Weights of a small image VQ-VAE: adamw at rate 0.0015, 17.3 epochs.
Rows from block 3 of the encoder, named by matrix and row number. Rows with one number belong to one attention dimension. Each number is 50 + 12 x the weight over its row's rms, rounded and kept within 0 to 99. All counts start at 0. After the name is the row's rms in percent of the matrix's.
# q: attention query, key and value (stacked) (encoder.blocks.3.attn.qkv.weight, 480x160, the q third), inputs 0-79
# k: attention query, key and value (stacked) (encoder.blocks.3.attn.qkv.weight, 480x160, the k third), inputs 0-79
q.113 081:52 40 62 33 48 66 46 47 45 28 78 43 47 36 48 60 50 28 65 56 48 45 50 32 63 62 45 53 62 62 62 55 48 41 50 49 55 77 60 13 40 52 57 42 56 45 53 58 49 52 50 48 43 49 63 56 50 60 48 75 49 53 42 54 28 55 54 61 54 46 44 41 46 51 50 48 56 52 71 58
k.113 088:38 51 37 43 42 43 66 46 61 41 57 45 37 58 42 72 49 43 56 57 41 48 39 35 39 62 46 73 86 47 61 54 62 53 52 46 73 52 48 49 49 59 51 35 26 50 65 49 67 63 43 39 18 44 45 45 64 49 63 45 51 47 30 65 33 54 71 46 47 33 50 52 51 38 47 55 56 48 55 62
q.114 091:38 37 70 43 44 64 32 40 60 54 32 54 52 50 63 49 52 47 59 50 35 51 44 35 91 57 79 60 39 66 48 19 34 64 50 48 33 47 49 63 59 51 38 33 60 49 45 68 48 42 45 54 54 63 58 39 47 45 53 46 52 55 37 43 54 52 72 78 53 58 62 50 59 37 39 43 38 44 58 47
k.114 088:47 41 87 35 53 56 35 36 35 34 46 59 52 51 49 67 48 39 56 55 31 55 27 58 61 61 94 59 62 36 48 29 37 49 55 43 58 44 56 54 63 58 40 63 52 36 47 49 47 66 58 64 56 61 38 43 35 51 62 49 56 65 52 34 53 47 50 47 61 33 53 38 53 64 44 40 48 64 62 65
q.115 080:42 54 73 62 69 65 52 61 29 35 29 47 49 61 69 51 56 49 47 33 48 27 59 68 50 51 57 38 05 58 51 32 35 52 51 62 49 38 40 65 56 40 55 52 47 57 33 49 45 45 57 49 33 56 48 41 59 65 64 31 30 67 54 61 46 54 65 63 45 54 57 62 37 30 53 69 33 80 42 49
k.115 087:37 26 74 42 51 76 32 52 39 45 65 48 53 40 46 37 59 85 59 37 59 57 59 51 65 28 52 43 40 60 45 33 67 50 29 54 38 60 43 46 71 43 39 39 48 35 63 44 40 41 35 49 52 65 36 42 28 43 43 63 36 34 48 39 46 66 52 48 42 52 51 57 69 59 58 49 50 37 70 54
q.116 081:44 55 38 54 57 49 38 69 79 51 50 52 62 37 53 54 16 54 51 57 48 37 41 55 54 35 48 43 41 64 38 42 44 44 36 61 67 49 54 42 45 32 52 73 20 29 30 40 49 27 67 55 44 48 39 68 67 33 57 48 49 40 56 42 53 44 53 70 56 60 35 47 58 45 47 47 46 43 57 50
k.116 078:76 49 33 69 50 49 37 68 61 35 53 40 41 39 23 38 37 56 53 62 31 68 37 62 53 52 63 64 45 66 40 44 33 52 33 64 59 35 44 46 59 44 34 38 30 47 43 47 48 41 61 38 57 64 60 59 50 62 61 67 41 47 64 61 46 48 37 54 30 31 41 53 58 55 58 49 53 46 69 54
q.117 080:57 45 50 45 46 40 38 32 45 25 82 48 24 60 33 32 49 56 60 53 44 49 46 69 15 42 44 41 40 56 73 47 48 46 60 54 48 72 58 40 49 46 42 50 52 74 64 54 57 79 49 45 53 31 51 45 55 52 41 57 35 43 51 48 43 46 62 47 45 54 44 31 55 57 51 47 58 24 66 46
k.117 079:49 43 32 52 35 52 51 48 37 45 57 61 40 55 46 56 46 69 51 56 38 62 65 70 33 54 41 50 43 55 75 53 53 55 62 59 23 65 46 62 34 75 47 55 29 57 47 31 90 53 42 51 40 37 37 64 55 42 41 55 52 42 51 53 67 60 48 48 42 47 48 60 57 39 40 41 68 32 43 46
q.118 083:68 73 55 54 43 46 33 54 43 58 43 56 51 74 43 41 38 56 50 29 58 27 59 58 59 44 48 48 68 52 71 46 47 52 61 45 12 47 33 34 51 51 61 55 40 60 44 51 48 36 59 46 58 39 53 43 44 51 40 50 38 73 47 58 24 36 56 49 55 61 47 57 53 56 60 35 54 30 40 37
k.118 084:56 58 56 58 64 41 33 31 30 43 64 70 48 62 62 32 57 54 78 57 54 53 58 82 42 30 47 55 40 53 55 51 44 59 46 50 70 41 60 35 37 67 29 57 47 74 54 61 59 39 38 61 60 32 67 36 50 52 17 48 34 45 53 36 49 70 56 54 25 58 74 52 61 46 39 58 57 46 43 38
q.119 087:49 27 46 57 63 62 51 26 50 49 68 56 53 47 23 61 66 62 56 63 40 55 42 48 51 57 50 39 58 43 41 29 45 46 53 38 70 38 54 57 49 51 38 59 64 47 58 40 71 56 45 53 38 53 32 69 49 38 39 56 49 47 32 57 61 31 27 53 75 37 62 64 31 47 46 62 38 43 52 40
k.119 090:54 41 51 71 31 38 74 37 55 66 54 54 49 44 27 62 62 88 40 63 56 23 28 48 46 67 53 34 15 54 68 38 48 58 49 32 51 53 42 52 64 36 42 56 55 50 45 56 49 39 56 41 53 58 52 61 55 28 54 57 41 36 38 37 54 45 46 57 68 32 45 67 53 65 53 61 46 28 41 36
q.120 083:47 47 61 47 33 49 57 70 33 53 58 52 54 44 56 77 85 53 47 46 57 71 63 58 40 56 39 49 72 45 48 55 47 54 68 42 40 36 39 76 64 77 55 44 54 57 48 64 50 58 32 56 71 61 60 62 59 59 55 32 46 63 43 61 56 42 31 39 62 24 54 54 41 50 49 50 33 75 42 69
k.120 084:22 51 43 42 34 56 51 49 46 74 47 59 40 45 80 45 68 50 49 40 42 43 51 38 61 67 45 55 61 32 51 64 76 24 71 55 43 60 43 48 51 45 57 49 67 48 57 61 47 35 47 54 55 42 56 44 47 58 54 33 49 71 36 54 49 31 60 38 41 55 26 39 53 39 35 55 60 57 52 60
q.121 092:46 37 49 52 38 56 49 34 60 51 48 41 49 28 42 56 57 65 42 54 31 42 75 46 42 41 54 77 47 36 74 56 49 79 61 44 40 56 54 52 42 49 55 44 55 39 57 67 67 36 40 58 39 81 42 47 77 42 41 44 68 45 59 41 56 41 42 56 50 61 55 36 59 40 47 61 67 53 34 56
k.121 093:57 32 51 54 55 62 44 56 34 42 40 33 54 48 15 59 32 54 59 61 54 54 73 46 41 52 55 57 60 32 52 56 51 70 97 51 50 60 49 36 58 40 55 36 74 38 58 45 57 43 55 50 31 62 67 60 48 41 44 44 37 27 42 22 49 54 30 59 55 62 53 38 48 57 51 69 81 47 49 54
q.122 083:38 50 61 61 51 61 53 63 55 56 46 33 50 54 74 38 67 60 63 55 62 41 34 63 53 58 48 30 43 75 47 24 44 32 45 50 41 45 35 48 46 52 29 39 46 45 40 57 47 51 48 54 56 42 49 41 59 58 44 16 56 74 30 49 49 39 61 62 46 50 64 38 56 49 47 55 58 50 51 34
k.122 088:73 44 55 77 70 53 46 48 31 59 49 51 43 49 80 51 58 59 35 57 63 48 34 65 61 66 61 29 51 55 33 25 67 41 46 57 50 56 58 38 63 40 54 60 54 47 48 57 40 58 55 48 19 51 54 43 56 52 36 32 58 42 21 52 64 25 61 67 40 52 55 45 53 41 48 49 37 47 51 58
q.123 080:73 71 28 43 46 40 62 53 70 54 60 40 31 47 60 57 35 52 60 65 67 54 46 79 40 43 40 52 43 54 56 66 62 53 36 47 57 63 43 34 45 44 73 43 38 48 57 63 66 55 64 32 41 26 54 56 59 61 50 46 63 43 67 62 53 52 40 38 31 30 72 37 34 62 81 52 50 39 59 60
k.123 084:54 47 33 60 58 33 57 59 73 62 44 34 43 43 55 46 45 52 60 47 65 30 73 47 43 38 19 50 67 44 40 52 63 64 44 66 51 38 65 58 30 55 65 51 40 38 44 37 53 35 38 39 42 38 30 31 60 66 48 44 58 49 47 62 66 74 68 69 63 45 56 45 34 46 52 40 37 31 37 65
q.124 075:51 59 60 42 45 55 55 53 66 43 34 59 50 53 38 42 54 70 41 56 52 33 51 31 53 31 48 56 25 43 27 34 56 58 50 36 61 45 40 78 51 64 38 37 44 69 60 58 56 43 52 46 58 60 48 51 45 28 49 64 60 39 48 52 67 48 42 44 57 59 51 37 52 66 54 52 35 82 60 45
k.124 076:55 31 41 24 40 47 39 72 30 55 34 36 55 52 56 39 50 67 48 29 43 34 46 57 40 33 48 48 47 56 34 44 73 47 44 49 31 33 52 58 62 61 42 40 62 20 52 47 43 48 64 35 54 72 52 32 55 34 54 43 45 34 59 43 75 23 55 48 57 59 40 47 45 53 55 48 45 61 69 56
q.125 080:51 30 31 42 55 46 52 30 55 41 60 38 31 58 55 42 51 34 45 33 54 37 56 17 60 62 45 46 67 61 62 59 56 62 50 41 51 76 45 34 44 53 38 54 61 57 30 63 34 30 46 72 37 51 55 41 32 44 54 65 41 62 20 69 54 37 53 65 40 57 40 64 41 33 20 58 35 50 23 43
k.125 082:62 42 41 14 50 61 65 49 24 32 54 40 49 49 47 41 37 46 42 39 65 48 52 39 50 59 47 53 78 44 60 62 52 63 58 47 52 28 45 45 41 46 47 49 50 62 36 53 46 57 41 72 47 37 49 43 48 52 55 25 67 59 50 35 10 58 53 31 46 45 57 40 48 58 48 70 35 54 61 50
q.126 085:56 74 31 45 51 53 61 65 53 59 75 41 74 41 17 54 59 36 61 83 60 46 44 43 18 61 42 26 42 56 75 59 65 37 57 40 37 60 58 40 28 50 57 33 69 46 56 39 59 77 62 48 51 37 58 66 57 57 52 44 72 42 50 59 29 66 48 57 56 55 32 24 48 55 47 61 46 46 50 65
k.126 087:49 42 20 44 63 43 74 47 54 50 59 39 44 54 47 18 59 39 55 52 45 49 45 34 45 43 32 53 43 46 73 58 63 55 68 65 59 67 65 60 34 64 53 46 43 40 35 52 52 46 35 15 36 24 50 31 71 57 50 65 37 56 36 51 54 38 50 59 52 70 43 46 44 45 48 48 64 69 53 48
q.127 080:56 59 49 54 50 49 50 33 66 57 55 55 55 34 35 49 66 11 55 41 54 52 54 25 41 34 57 46 48 32 47 42 38 43 49 57 82 51 43 47 19 52 64 45 47 39 56 59 44 73 51 46 68 44 49 41 52 53 60 28 65 60 49 36 45 40 57 44 39 52 48 69 41 46 48 63 40 34 60 39
k.127 086:56 50 45 64 53 58 43 25 37 61 52 52 43 48 18 34 57 52 46 43 60 83 59 32 40 41 45 49 57 51 34 39 45 64 33 57 70 61 43 60 47 35 45 50 69 48 36 53 37 52 71 37 69 51 47 56 52 46 53 65 54 47 53 40 41 39 33 55 43 61 59 48 61 52 50 66 51 32 51 43
q.128 073:39 59 70 34 60 57 49 20 40 27 54 44 37 52 40 42 42 64 75 42 42 49 47 55 69 47 52 56 32 37 34 35 54 46 76 65 29 56 70 79 38 61 55 54 42 62 46 45 72 52 28 46 64 69 42 51 59 49 48 56 30 46 44 55 30 43 41 57 59 43 46 46 63 71 56 52 54 61 29 51
k.128 090:54 49 45 42 46 63 38 41 53 34 58 52 50 28 30 38 45 47 57 53 38 35 41 52 69 61 50 68 63 21 46 36 50 56 99 65 52 54 63 42 54 48 56 67 40 62 32 49 42 45 40 49 33 49 45 57 59 38 87 33 48 55 46 56 59 41 65 50 54 54 43 51 66 51 47 64 71 61 47 44
q.129 072:41 36 64 57 35 40 47 60 41 45 43 64 45 48 42 40 72 64 57 47 52 57 58 55 53 53 48 58 42 33 39 55 33 54 53 34 47 55 42 60 44 50 31 51 56 43 48 51 33 35 58 39 48 52 68 48 38 46 44 61 64 62 74 21 57 65 29 65 47 60 56 45 68 34 59 26 58 50 46 47
k.129 082:51 58 60 55 65 48 38 49 51 55 62 54 51 54 61 32 53 74 47 45 41 47 48 49 38 51 64 47 55 27 52 59 46 62 56 46 67 59 47 51 36 52 30 60 31 42 50 33 41 40 51 52 44 49 35 40 38 44 25 49 41 35 47 54 48 51 49 45 36 43 58 47 71 48 38 46 28 53 38 43
q.130 086:39 49 53 52 39 48 39 61 43 41 41 49 48 57 53 49 33 36 35 44 31 65 50 64 48 41 62 24 63 48 59 62 58 39 56 36 34 33 46 31 47 51 40 39 63 25 49 56 61 53 41 72 61 64 46 56 40 42 21 52 21 45 74 34 61 65 72 38 49 57 60 42 60 32 28 49 45 58 63 72
k.130 091:37 26 54 48 51 48 35 66 67 33 42 63 63 67 62 42 53 55 33 52 55 56 31 35 57 42 54 63 46 65 50 63 45 55 66 26 57 51 44 42 45 52 45 48 79 48 56 41 63 35 42 63 45 46 47 49 30 35 27 36 43 28 58 51 48 44 59 35 53 40 47 50 62 28 30 31 27 51 46 40
q.131 081:51 49 42 69 61 49 58 59 28 67 32 36 63 31 57 69 43 40 46 60 39 42 43 63 55 42 45 38 45 79 64 67 33 37 25 29 63 48 45 54 68 54 47 55 45 39 61 38 54 47 54 72 49 44 52 45 33 15 47 54 40 43 62 42 64 45 57 49 50 56 39 48 55 49 43 64 47 53 55 53
k.131 084:40 38 46 52 75 48 57 52 52 45 48 46 53 43 60 40 54 62 55 55 44 42 29 37 50 63 46 48 56 52 38 51 66 29 17 53 56 52 40 56 60 49 33 38 49 52 43 48 48 52 65 49 51 52 47 52 49 42 21 44 69 60 45 62 55 43 42 40 62 51 72 65 45 48 35 30 38 62 53 53
q.132 078:50 47 74 55 37 41 59 47 87 73 54 49 66 38 46 34 32 48 38 34 54 52 61 40 54 36 52 63 53 56 60 72 45 44 50 55 28 62 41 55 48 56 43 52 42 49 54 70 63 39 40 60 76 29 52 53 40 39 51 53 39 58 41 36 39 46 54 47 40 41 57 54 39 41 39 65 59 72 27 55
k.132 084:32 37 49 36 37 47 40 51 54 76 46 51 42 51 53 50 65 63 53 44 65 70 58 53 66 50 52 65 58 30 63 66 48 31 65 59 66 24 42 59 58 55 49 36 41 36 61 40 36 47 50 62 57 50 74 50 56 55 59 44 79 53 27 43 49 61 58 25 50 55 61 49 48 65 50 29 35 48 49 53
q.133 081:49 43 69 41 67 46 55 35 51 49 50 58 58 58 55 37 64 61 41 53 48 72 49 33 71 70 52 39 58 56 56 38 50 42 59 40 45 62 51 54 57 28 45 49 65 56 48 58 55 43 50 48 43 60 44 50 51 37 69 24 63 48 32 40 37 20 29 36 78 36 60 62 51 58 31 62 73 52 50 50
k.133 078:56 45 72 17 45 59 60 46 52 38 50 69 60 52 43 45 49 66 35 36 30 57 58 35 49 62 81 37 64 22 50 46 27 45 53 14 69 38 47 72 52 33 40 40 74 50 55 59 49 55 43 51 63 55 68 47 24 41 57 54 61 50 43 56 63 67 42 17 71 34 53 54 54 58 65 62 56 46 66 46
q.134 086:16 77 45 41 47 55 57 46 43 49 47 47 59 68 47 60 66 39 55 56 56 51 23 63 31 43 44 53 50 35 36 51 24 42 43 54 63 52 57 59 42 46 57 46 51 56 61 64 51 43 22 61 41 29 36 70 46 20 53 61 61 71 56 65 43 54 46 56 50 65 46 36 54 54 41 52 44 58 55 56
k.134 090:30 66 50 09 56 46 64 60 37 67 45 43 40 27 34 44 57 38 56 46 57 46 36 49 49 24 43 29 45 42 50 44 51 56 54 56 48 47 57 59 51 61 50 50 50 21 44 58 38 47 33 57 67 43 30 56 56 25 67 31 51 50 55 54 41 65 55 49 43 47 48 50 52 49 33 48 43 50 51 73
q.135 089:48 57 47 53 66 55 68 48 54 43 67 51 78 39 50 49 51 57 53 46 56 32 63 52 55 41 44 44 57 68 67 35 58 43 42 51 41 45 48 37 72 49 48 44 31 56 47 49 39 40 32 49 51 52 23 59 34 42 66 56 57 59 63 64 27 46 40 37 51 56 05 39 53 44 41 53 79 50 51 48
k.135 089:16 29 48 41 33 48 47 53 47 29 59 52 48 42 49 44 56 39 46 70 32 44 50 66 43 60 57 53 62 63 39 53 39 33 68 54 61 31 52 56 67 47 31 38 65 50 56 42 49 50 32 40 25 39 57 64 49 78 70 34 62 46 52 57 23 51 33 63 39 33 29 57 49 70 74 39 44 52 71 56
q.136 085:45 59 32 62 58 32 64 67 74 57 82 57 67 71 59 49 38 55 31 61 49 49 41 29 37 48 59 56 38 62 42 48 47 54 45 47 47 39 36 55 50 36 34 53 64 40 43 62 36 43 56 33 57 42 43 60 33 48 47 57 44 50 45 56 71 63 44 57 40 44 41 40 47 62 60 46 63 47 70 43
k.136 091:38 53 48 57 55 32 29 53 31 81 62 43 66 57 45 49 65 58 43 52 50 34 50 53 59 47 53 62 24 53 50 45 37 60 30 42 37 52 49 71 52 36 26 51 61 49 59 50 55 68 52 48 54 26 50 53 36 48 51 56 59 45 60 46 79 57 38 66 56 52 53 43 53 59 54 60 47 55 59 40
q.137 083:44 47 43 59 58 60 40 63 83 47 44 49 47 32 53 43 36 39 68 58 52 61 56 61 52 22 58 47 61 35 40 43 40 43 51 70 45 57 56 22 47 41 61 49 37 55 30 44 37 46 42 41 42 61 38 47 49 55 33 43 56 57 51 37 34 55 53 52 54 66 70 36 69 26 58 60 49 41 32 41
k.137 088:49 45 45 66 47 58 45 50 64 48 38 45 49 65 56 57 49 65 43 42 56 61 40 73 55 42 59 60 75 56 48 52 32 27 33 58 59 37 49 50 54 53 53 41 47 29 35 39 46 59 59 51 49 49 53 58 45 68 29 44 41 61 45 45 34 41 52 52 42 26 81 55 62 53 67 35 52 54 51 68
q.138 085:65 56 50 48 36 37 39 44 47 25 32 61 38 77 34 54 44 51 60 37 55 47 39 60 54 38 44 66 39 59 61 64 53 50 42 63 53 76 40 40 49 46 50 54 50 78 43 36 48 53 83 42 43 36 58 42 50 45 41 30 44 47 71 43 55 53 60 49 37 57 49 54 52 39 51 50 66 48 31 77
k.138 089:58 53 67 45 31 56 54 53 44 40 53 65 41 78 55 54 51 86 57 40 56 72 42 41 58 36 42 42 53 48 50 57 55 20 54 67 52 54 54 25 57 53 62 69 35 57 41 58 41 39 61 60 40 54 34 34 39 31 68 54 53 57 41 38 36 51 58 52 49 38 45 48 75 49 46 44 73 37 56 59
q.139 087:55 58 51 49 88 41 51 49 74 54 40 55 43 50 52 30 38 64 41 47 39 65 57 42 53 51 44 62 74 48 39 57 26 45 40 39 53 41 54 51 53 29 67 53 51 60 33 54 34 58 51 34 55 56 29 32 57 41 58 46 57 64 52 49 64 45 38 26 44 51 55 49 53 47 59 42 72 13 68 54
k.139 088:44 53 58 48 50 62 30 47 51 67 48 53 40 53 59 65 51 27 44 51 41 57 42 35 57 41 58 55 59 41 58 43 17 37 29 64 39 47 53 54 54 40 65 38 25 73 58 46 48 54 55 35 41 43 47 45 28 54 55 45 54 56 77 44 54 60 43 49 35 42 55 61 49 35 51 42 34 48 62 45
q.140 084:34 52 43 54 51 45 66 56 56 64 46 64 35 52 37 58 58 32 21 37 54 60 27 37 40 61 75 44 80 52 57 78 38 29 64 28 34 54 52 50 38 46 80 44 58 55 40 29 47 53 49 36 34 45 49 60 52 51 26 46 58 26 58 63 40 51 46 47 58 43 62 52 53 50 36 34 33 50 46 69
k.140 086:41 65 61 42 62 60 53 51 43 57 41 65 59 43 43 63 44 23 68 64 66 66 38 41 51 40 44 40 58 57 48 59 45 53 54 44 56 61 45 29 35 33 65 54 25 38 34 49 37 38 52 54 59 45 37 43 56 40 33 54 49 40 51 62 57 66 45 50 47 48 45 50 63 42 21 56 52 46 28 55
q.141 083:35 50 50 56 47 38 37 20 55 45 74 49 63 53 66 58 41 49 39 62 49 63 57 48 55 41 38 47 69 39 75 56 36 57 59 40 68 46 59 55 58 47 57 44 56 56 32 44 31 44 56 64 37 58 49 62 54 48 61 47 71 57 31 59 56 43 45 44 35 38 74 49 51 56 61 59 43 50 34 67
k.141 090:46 55 58 07 34 40 68 49 60 52 62 52 25 48 57 34 38 69 47 47 48 39 61 54 48 49 57 40 51 27 79 66 61 36 38 46 67 55 39 27 52 41 59 67 20 36 36 60 42 51 38 50 24 52 65 69 41 57 68 58 56 61 40 55 20 48 52 46 51 38 53 51 35 47 61 48 30 47 45 51
q.142 083:43 60 44 61 43 47 54 45 49 51 52 50 60 68 62 66 46 61 30 43 40 42 42 61 40 57 37 62 52 48 37 37 28 43 65 66 45 54 45 53 89 23 52 46 49 34 62 44 49 63 47 52 68 73 53 56 35 66 72 43 43 49 48 55 60 38 27 56 55 41 46 58 51 70 46 45 48 30 67 40
k.142 088:62 55 47 50 54 39 73 51 49 63 58 48 45 58 66 37 55 39 76 51 44 55 42 72 43 41 53 44 38 52 23 61 46 64 31 52 23 49 60 46 56 41 19 35 46 43 68 39 47 57 56 45 75 56 58 35 41 56 57 51 37 40 53 43 85 49 38 45 53 52 46 64 58 48 46 38 69 43 35 61
q.143 086:63 26 50 40 62 50 52 42 54 79 48 48 40 68 50 68 55 54 25 45 49 50 45 42 48 50 44 75 59 63 69 42 26 43 67 28 58 43 51 46 56 53 51 58 61 48 60 34 46 28 74 55 57 38 40 45 57 57 45 41 56 52 46 49 58 43 53 66 49 42 90 40 43 64 57 48 51 37 52 60
k.143 088:55 64 61 58 75 39 47 53 59 74 40 56 47 68 61 56 40 46 52 37 55 46 29 37 59 48 60 31 60 63 60 59 72 55 21 59 35 67 54 52 45 39 41 64 20 35 45 51 44 52 46 62 32 65 63 42 59 45 35 50 61 68 60 76 63 45 47 78 40 45 54 46 46 37 45 63 51 60 55 64
q.144 076:60 38 55 63 63 44 49 43 53 52 59 50 65 30 42 56 57 54 36 44 36 51 62 18 48 44 45 52 74 47 47 64 40 55 44 59 53 50 50 55 48 27 43 61 61 60 31 60 31 40 23 67 47 45 37 27 49 50 52 52 58 33 56 62 66 53 52 33 35 45 49 38 39 63 36 82 48 73 45 47
k.144 083:35 34 54 35 31 56 60 38 51 47 40 61 35 63 41 31 55 84 34 48 51 64 57 54 57 58 54 49 64 51 60 44 46 40 49 44 36 16 31 60 61 59 34 46 67 69 49 65 53 52 46 53 27 42 67 57 55 73 57 26 40 63 60 30 46 47 39 43 52 49 65 51 40 55 53 47 49 58 75 40
q.145 078:68 55 52 41 51 50 61 64 69 75 39 63 37 62 40 42 71 63 42 49 54 56 52 55 41 58 67 41 52 43 36 43 18 47 52 76 60 53 41 60 62 26 45 45 52 51 43 46 44 53 32 46 38 46 60 58 56 56 37 28 59 33 39 65 68 62 45 57 61 47 70 49 39 59 42 61 38 54 71 37
k.145 091:49 58 47 67 48 37 48 41 56 63 40 49 55 57 65 42 49 45 53 56 53 60 49 41 49 42 33 55 39 44 31 41 28 54 42 46 68 64 54 57 53 30 43 52 43 49 54 42 40 30 48 29 50 58 61 57 49 75 41 29 55 57 53 55 89 62 45 38 41 58 65 51 43 69 54 51 42 49 47 54
q.146 084:48 66 52 63 56 54 39 41 56 54 51 44 39 46 60 64 51 42 54 61 56 51 71 32 45 55 55 45 56 28 56 68 71 46 37 57 39 41 42 45 40 32 57 37 29 40 40 48 39 67 68 55 46 47 47 30 64 40 58 26 72 56 58 61 38 48 45 55 42 51 62 39 41 52 38 56 34 45 50 82
k.146 093:33 63 69 54 66 43 48 48 54 47 43 56 46 65 63 72 43 39 44 52 47 72 47 53 56 48 48 56 65 50 37 56 47 46 27 32 54 43 63 59 52 59 66 39 48 48 61 50 24 54 58 47 41 61 39 46 46 57 54 30 57 77 63 66 37 51 47 44 45 65 66 40 51 50 53 50 21 54 34 64
q.147 090:52 28 66 41 50 63 59 60 37 48 54 49 75 54 27 53 55 51 48 88 46 53 58 73 41 61 48 47 37 61 57 53 70 48 74 39 52 45 55 49 58 41 29 52 78 47 63 36 34 67 46 61 20 53 44 48 56 63 42 54 37 50 83 32 54 48 52 31 67 43 48 48 72 60 52 59 62 61 51 57
k.147 089:43 26 54 52 46 48 49 58 41 56 57 71 75 78 36 56 47 46 35 67 52 49 72 50 58 31 48 68 42 52 63 45 71 46 58 34 45 49 56 59 37 63 13 64 81 53 66 46 36 53 33 30 47 43 29 51 42 47 41 74 54 57 54 38 51 18 54 46 62 53 52 53 60 46 48 51 71 51 42 60
q.148 079:55 68 56 43 51 54 61 49 68 43 30 30 48 46 68 58 55 39 43 41 69 72 28 23 55 53 45 51 61 55 52 47 43 38 64 49 73 46 33 72 44 49 62 52 47 34 55 41 46 50 56 49 59 59 48 35 61 49 67 52 22 46 38 63 57 61 54 47 36 35 60 54 58 40 43 47 60 30 44 68
k.148 081:43 54 56 51 41 56 45 47 68 43 47 42 49 35 50 68 52 42 52 40 51 35 35 42 66 54 47 44 78 44 40 53 34 34 54 48 86 47 51 48 58 63 82 42 57 51 29 51 56 52 52 47 65 55 65 62 61 40 49 47 47 66 35 57 64 33 59 58 66 64 63 59 55 56 50 42 26 54 46 52
q.149 086:66 42 37 54 54 52 60 53 52 51 46 67 54 61 46 55 48 50 25 48 52 48 33 36 40 52 42 53 62 62 37 42 34 50 32 57 52 68 55 48 64 47 51 30 36 58 41 43 50 65 52 54 43 55 45 73 72 47 23 71 47 49 88 42 62 65 62 58 73 63 57 53 57 47 50 73 51 57 65 32
k.149 093:54 52 45 58 52 42 57 51 77 49 51 50 27 59 48 59 47 69 42 43 72 62 30 37 30 50 42 44 55 58 23 49 26 76 46 28 41 50 55 41 37 48 48 42 52 63 43 35 48 58 45 39 43 48 36 48 61 38 51 50 61 47 76 27 44 65 46 54 55 46 44 66 60 42 54 46 54 43 56 44
q.150 081:58 49 55 90 50 46 42 29 76 63 47 63 46 38 43 26 64 51 47 67 41 47 63 44 43 76 47 48 32 58 40 45 68 61 41 56 63 69 36 56 50 33 26 46 51 57 54 35 49 36 61 31 35 43 46 46 31 56 50 60 55 38 61 63 41 29 41 55 31 39 47 47 33 53 53 58 43 32 41 43
k.150 094:59 31 47 87 43 53 34 40 40 73 66 54 57 61 46 42 50 62 35 58 33 35 38 55 55 65 48 29 29 60 50 51 33 46 32 26 51 50 50 47 62 45 20 50 50 55 41 46 49 45 61 45 38 50 55 61 62 59 43 39 65 46 39 34 43 49 40 54 62 59 38 45 43 62 50 73 38 55 52 47
q.151 094:37 42 36 73 39 54 45 31 71 68 50 41 62 61 49 58 45 48 32 57 58 30 46 34 38 52 61 52 52 24 53 54 53 72 61 65 42 63 50 31 22 50 52 39 56 25 72 32 47 51 55 65 44 78 61 50 45 67 32 55 51 51 68 38 52 43 64 61 80 59 64 58 44 27 34 58 45 54 65 31
k.151 095:31 35 56 62 47 63 54 48 58 62 58 42 53 56 28 63 43 71 47 38 62 34 60 45 38 48 40 73 54 43 56 44 47 60 52 55 59 40 57 33 43 56 55 46 49 44 67 37 32 35 50 50 35 67 34 51 41 34 18 48 40 57 69 16 40 57 44 59 63 44 68 58 34 44 48 26 51 58 35 37
q.152 076:55 68 50 20 43 53 57 49 60 54 48 49 41 47 53 53 39 16 40 45 29 69 76 29 51 38 63 61 49 54 48 42 44 56 42 49 50 59 40 61 54 69 66 54 66 45 37 49 48 47 29 44 59 18 56 52 47 62 63 39 54 69 50 57 34 51 44 39 41 53 46 49 39 44 46 40 81 35 65 48
k.152 083:43 41 41 19 62 56 45 46 49 50 53 67 43 51 72 60 52 08 63 23 41 73 40 26 50 49 55 62 55 49 60 58 51 40 35 55 73 53 38 58 43 58 59 37 53 65 44 47 50 64 53 58 63 33 48 47 38 61 61 55 54 73 41 47 74 58 46 40 47 52 48 58 30 43 55 44 54 57 75 54
q.153 089:54 42 33 37 30 37 47 63 28 40 46 35 51 40 48 48 58 34 42 53 56 34 69 61 38 49 38 53 57 47 65 60 58 51 79 39 31 46 47 59 47 66 69 47 43 29 51 51 50 55 43 29 24 59 62 39 54 50 36 54 41 46 47 63 66 61 36 58 46 54 49 37 49 54 55 39 61 11 48 51
k.153 086:49 54 26 47 62 38 52 40 45 59 41 58 48 36 34 78 41 28 70 59 58 50 57 66 56 36 39 45 35 70 65 63 77 58 72 74 37 69 33 48 41 54 50 55 41 38 67 48 47 55 47 55 40 37 39 42 41 53 50 45 47 71 47 56 36 44 47 60 37 51 42 49 62 51 48 58 50 28 27 56
q.154 085:50 54 57 38 54 37 50 71 59 36 59 50 52 58 61 37 55 27 44 44 55 45 48 36 58 47 56 47 66 70 57 60 69 40 50 31 47 49 43 62 50 37 45 48 77 59 41 43 47 41 68 50 53 44 45 42 51 63 26 47 41 58 58 37 62 70 62 55 43 52 62 46 49 31 44 32 77 56 68 72
k.154 088:61 75 65 44 66 47 55 65 63 36 40 62 54 65 68 41 46 18 47 45 45 51 27 41 58 44 65 71 55 75 46 67 58 44 16 53 66 54 41 37 37 44 60 56 70 58 41 65 47 43 61 81 23 46 38 49 51 32 45 48 42 53 37 44 60 41 65 47 59 57 52 55 62 54 47 40 39 56 71 51
q.155 088:45 32 54 66 42 43 28 58 50 59 51 47 46 37 40 39 36 60 38 60 36 44 48 55 55 56 36 36 23 43 56 45 47 36 34 29 38 49 44 45 45 47 47 56 33 48 69 22 42 62 63 52 36 70 42 55 57 29 36 66 64 23 61 29 57 63 52 45 59 33 45 55 63 71 27 54 42 48 52 24
k.155 089:48 36 53 75 48 48 46 33 80 50 49 54 51 50 37 27 56 71 33 55 35 39 38 51 59 69 50 49 64 28 58 51 57 38 56 41 60 49 49 55 52 58 30 52 46 67 55 25 44 46 62 35 28 61 63 36 39 49 19 87 66 37 46 68 39 29 32 46 66 40 59 51 60 44 38 48 53 41 53 35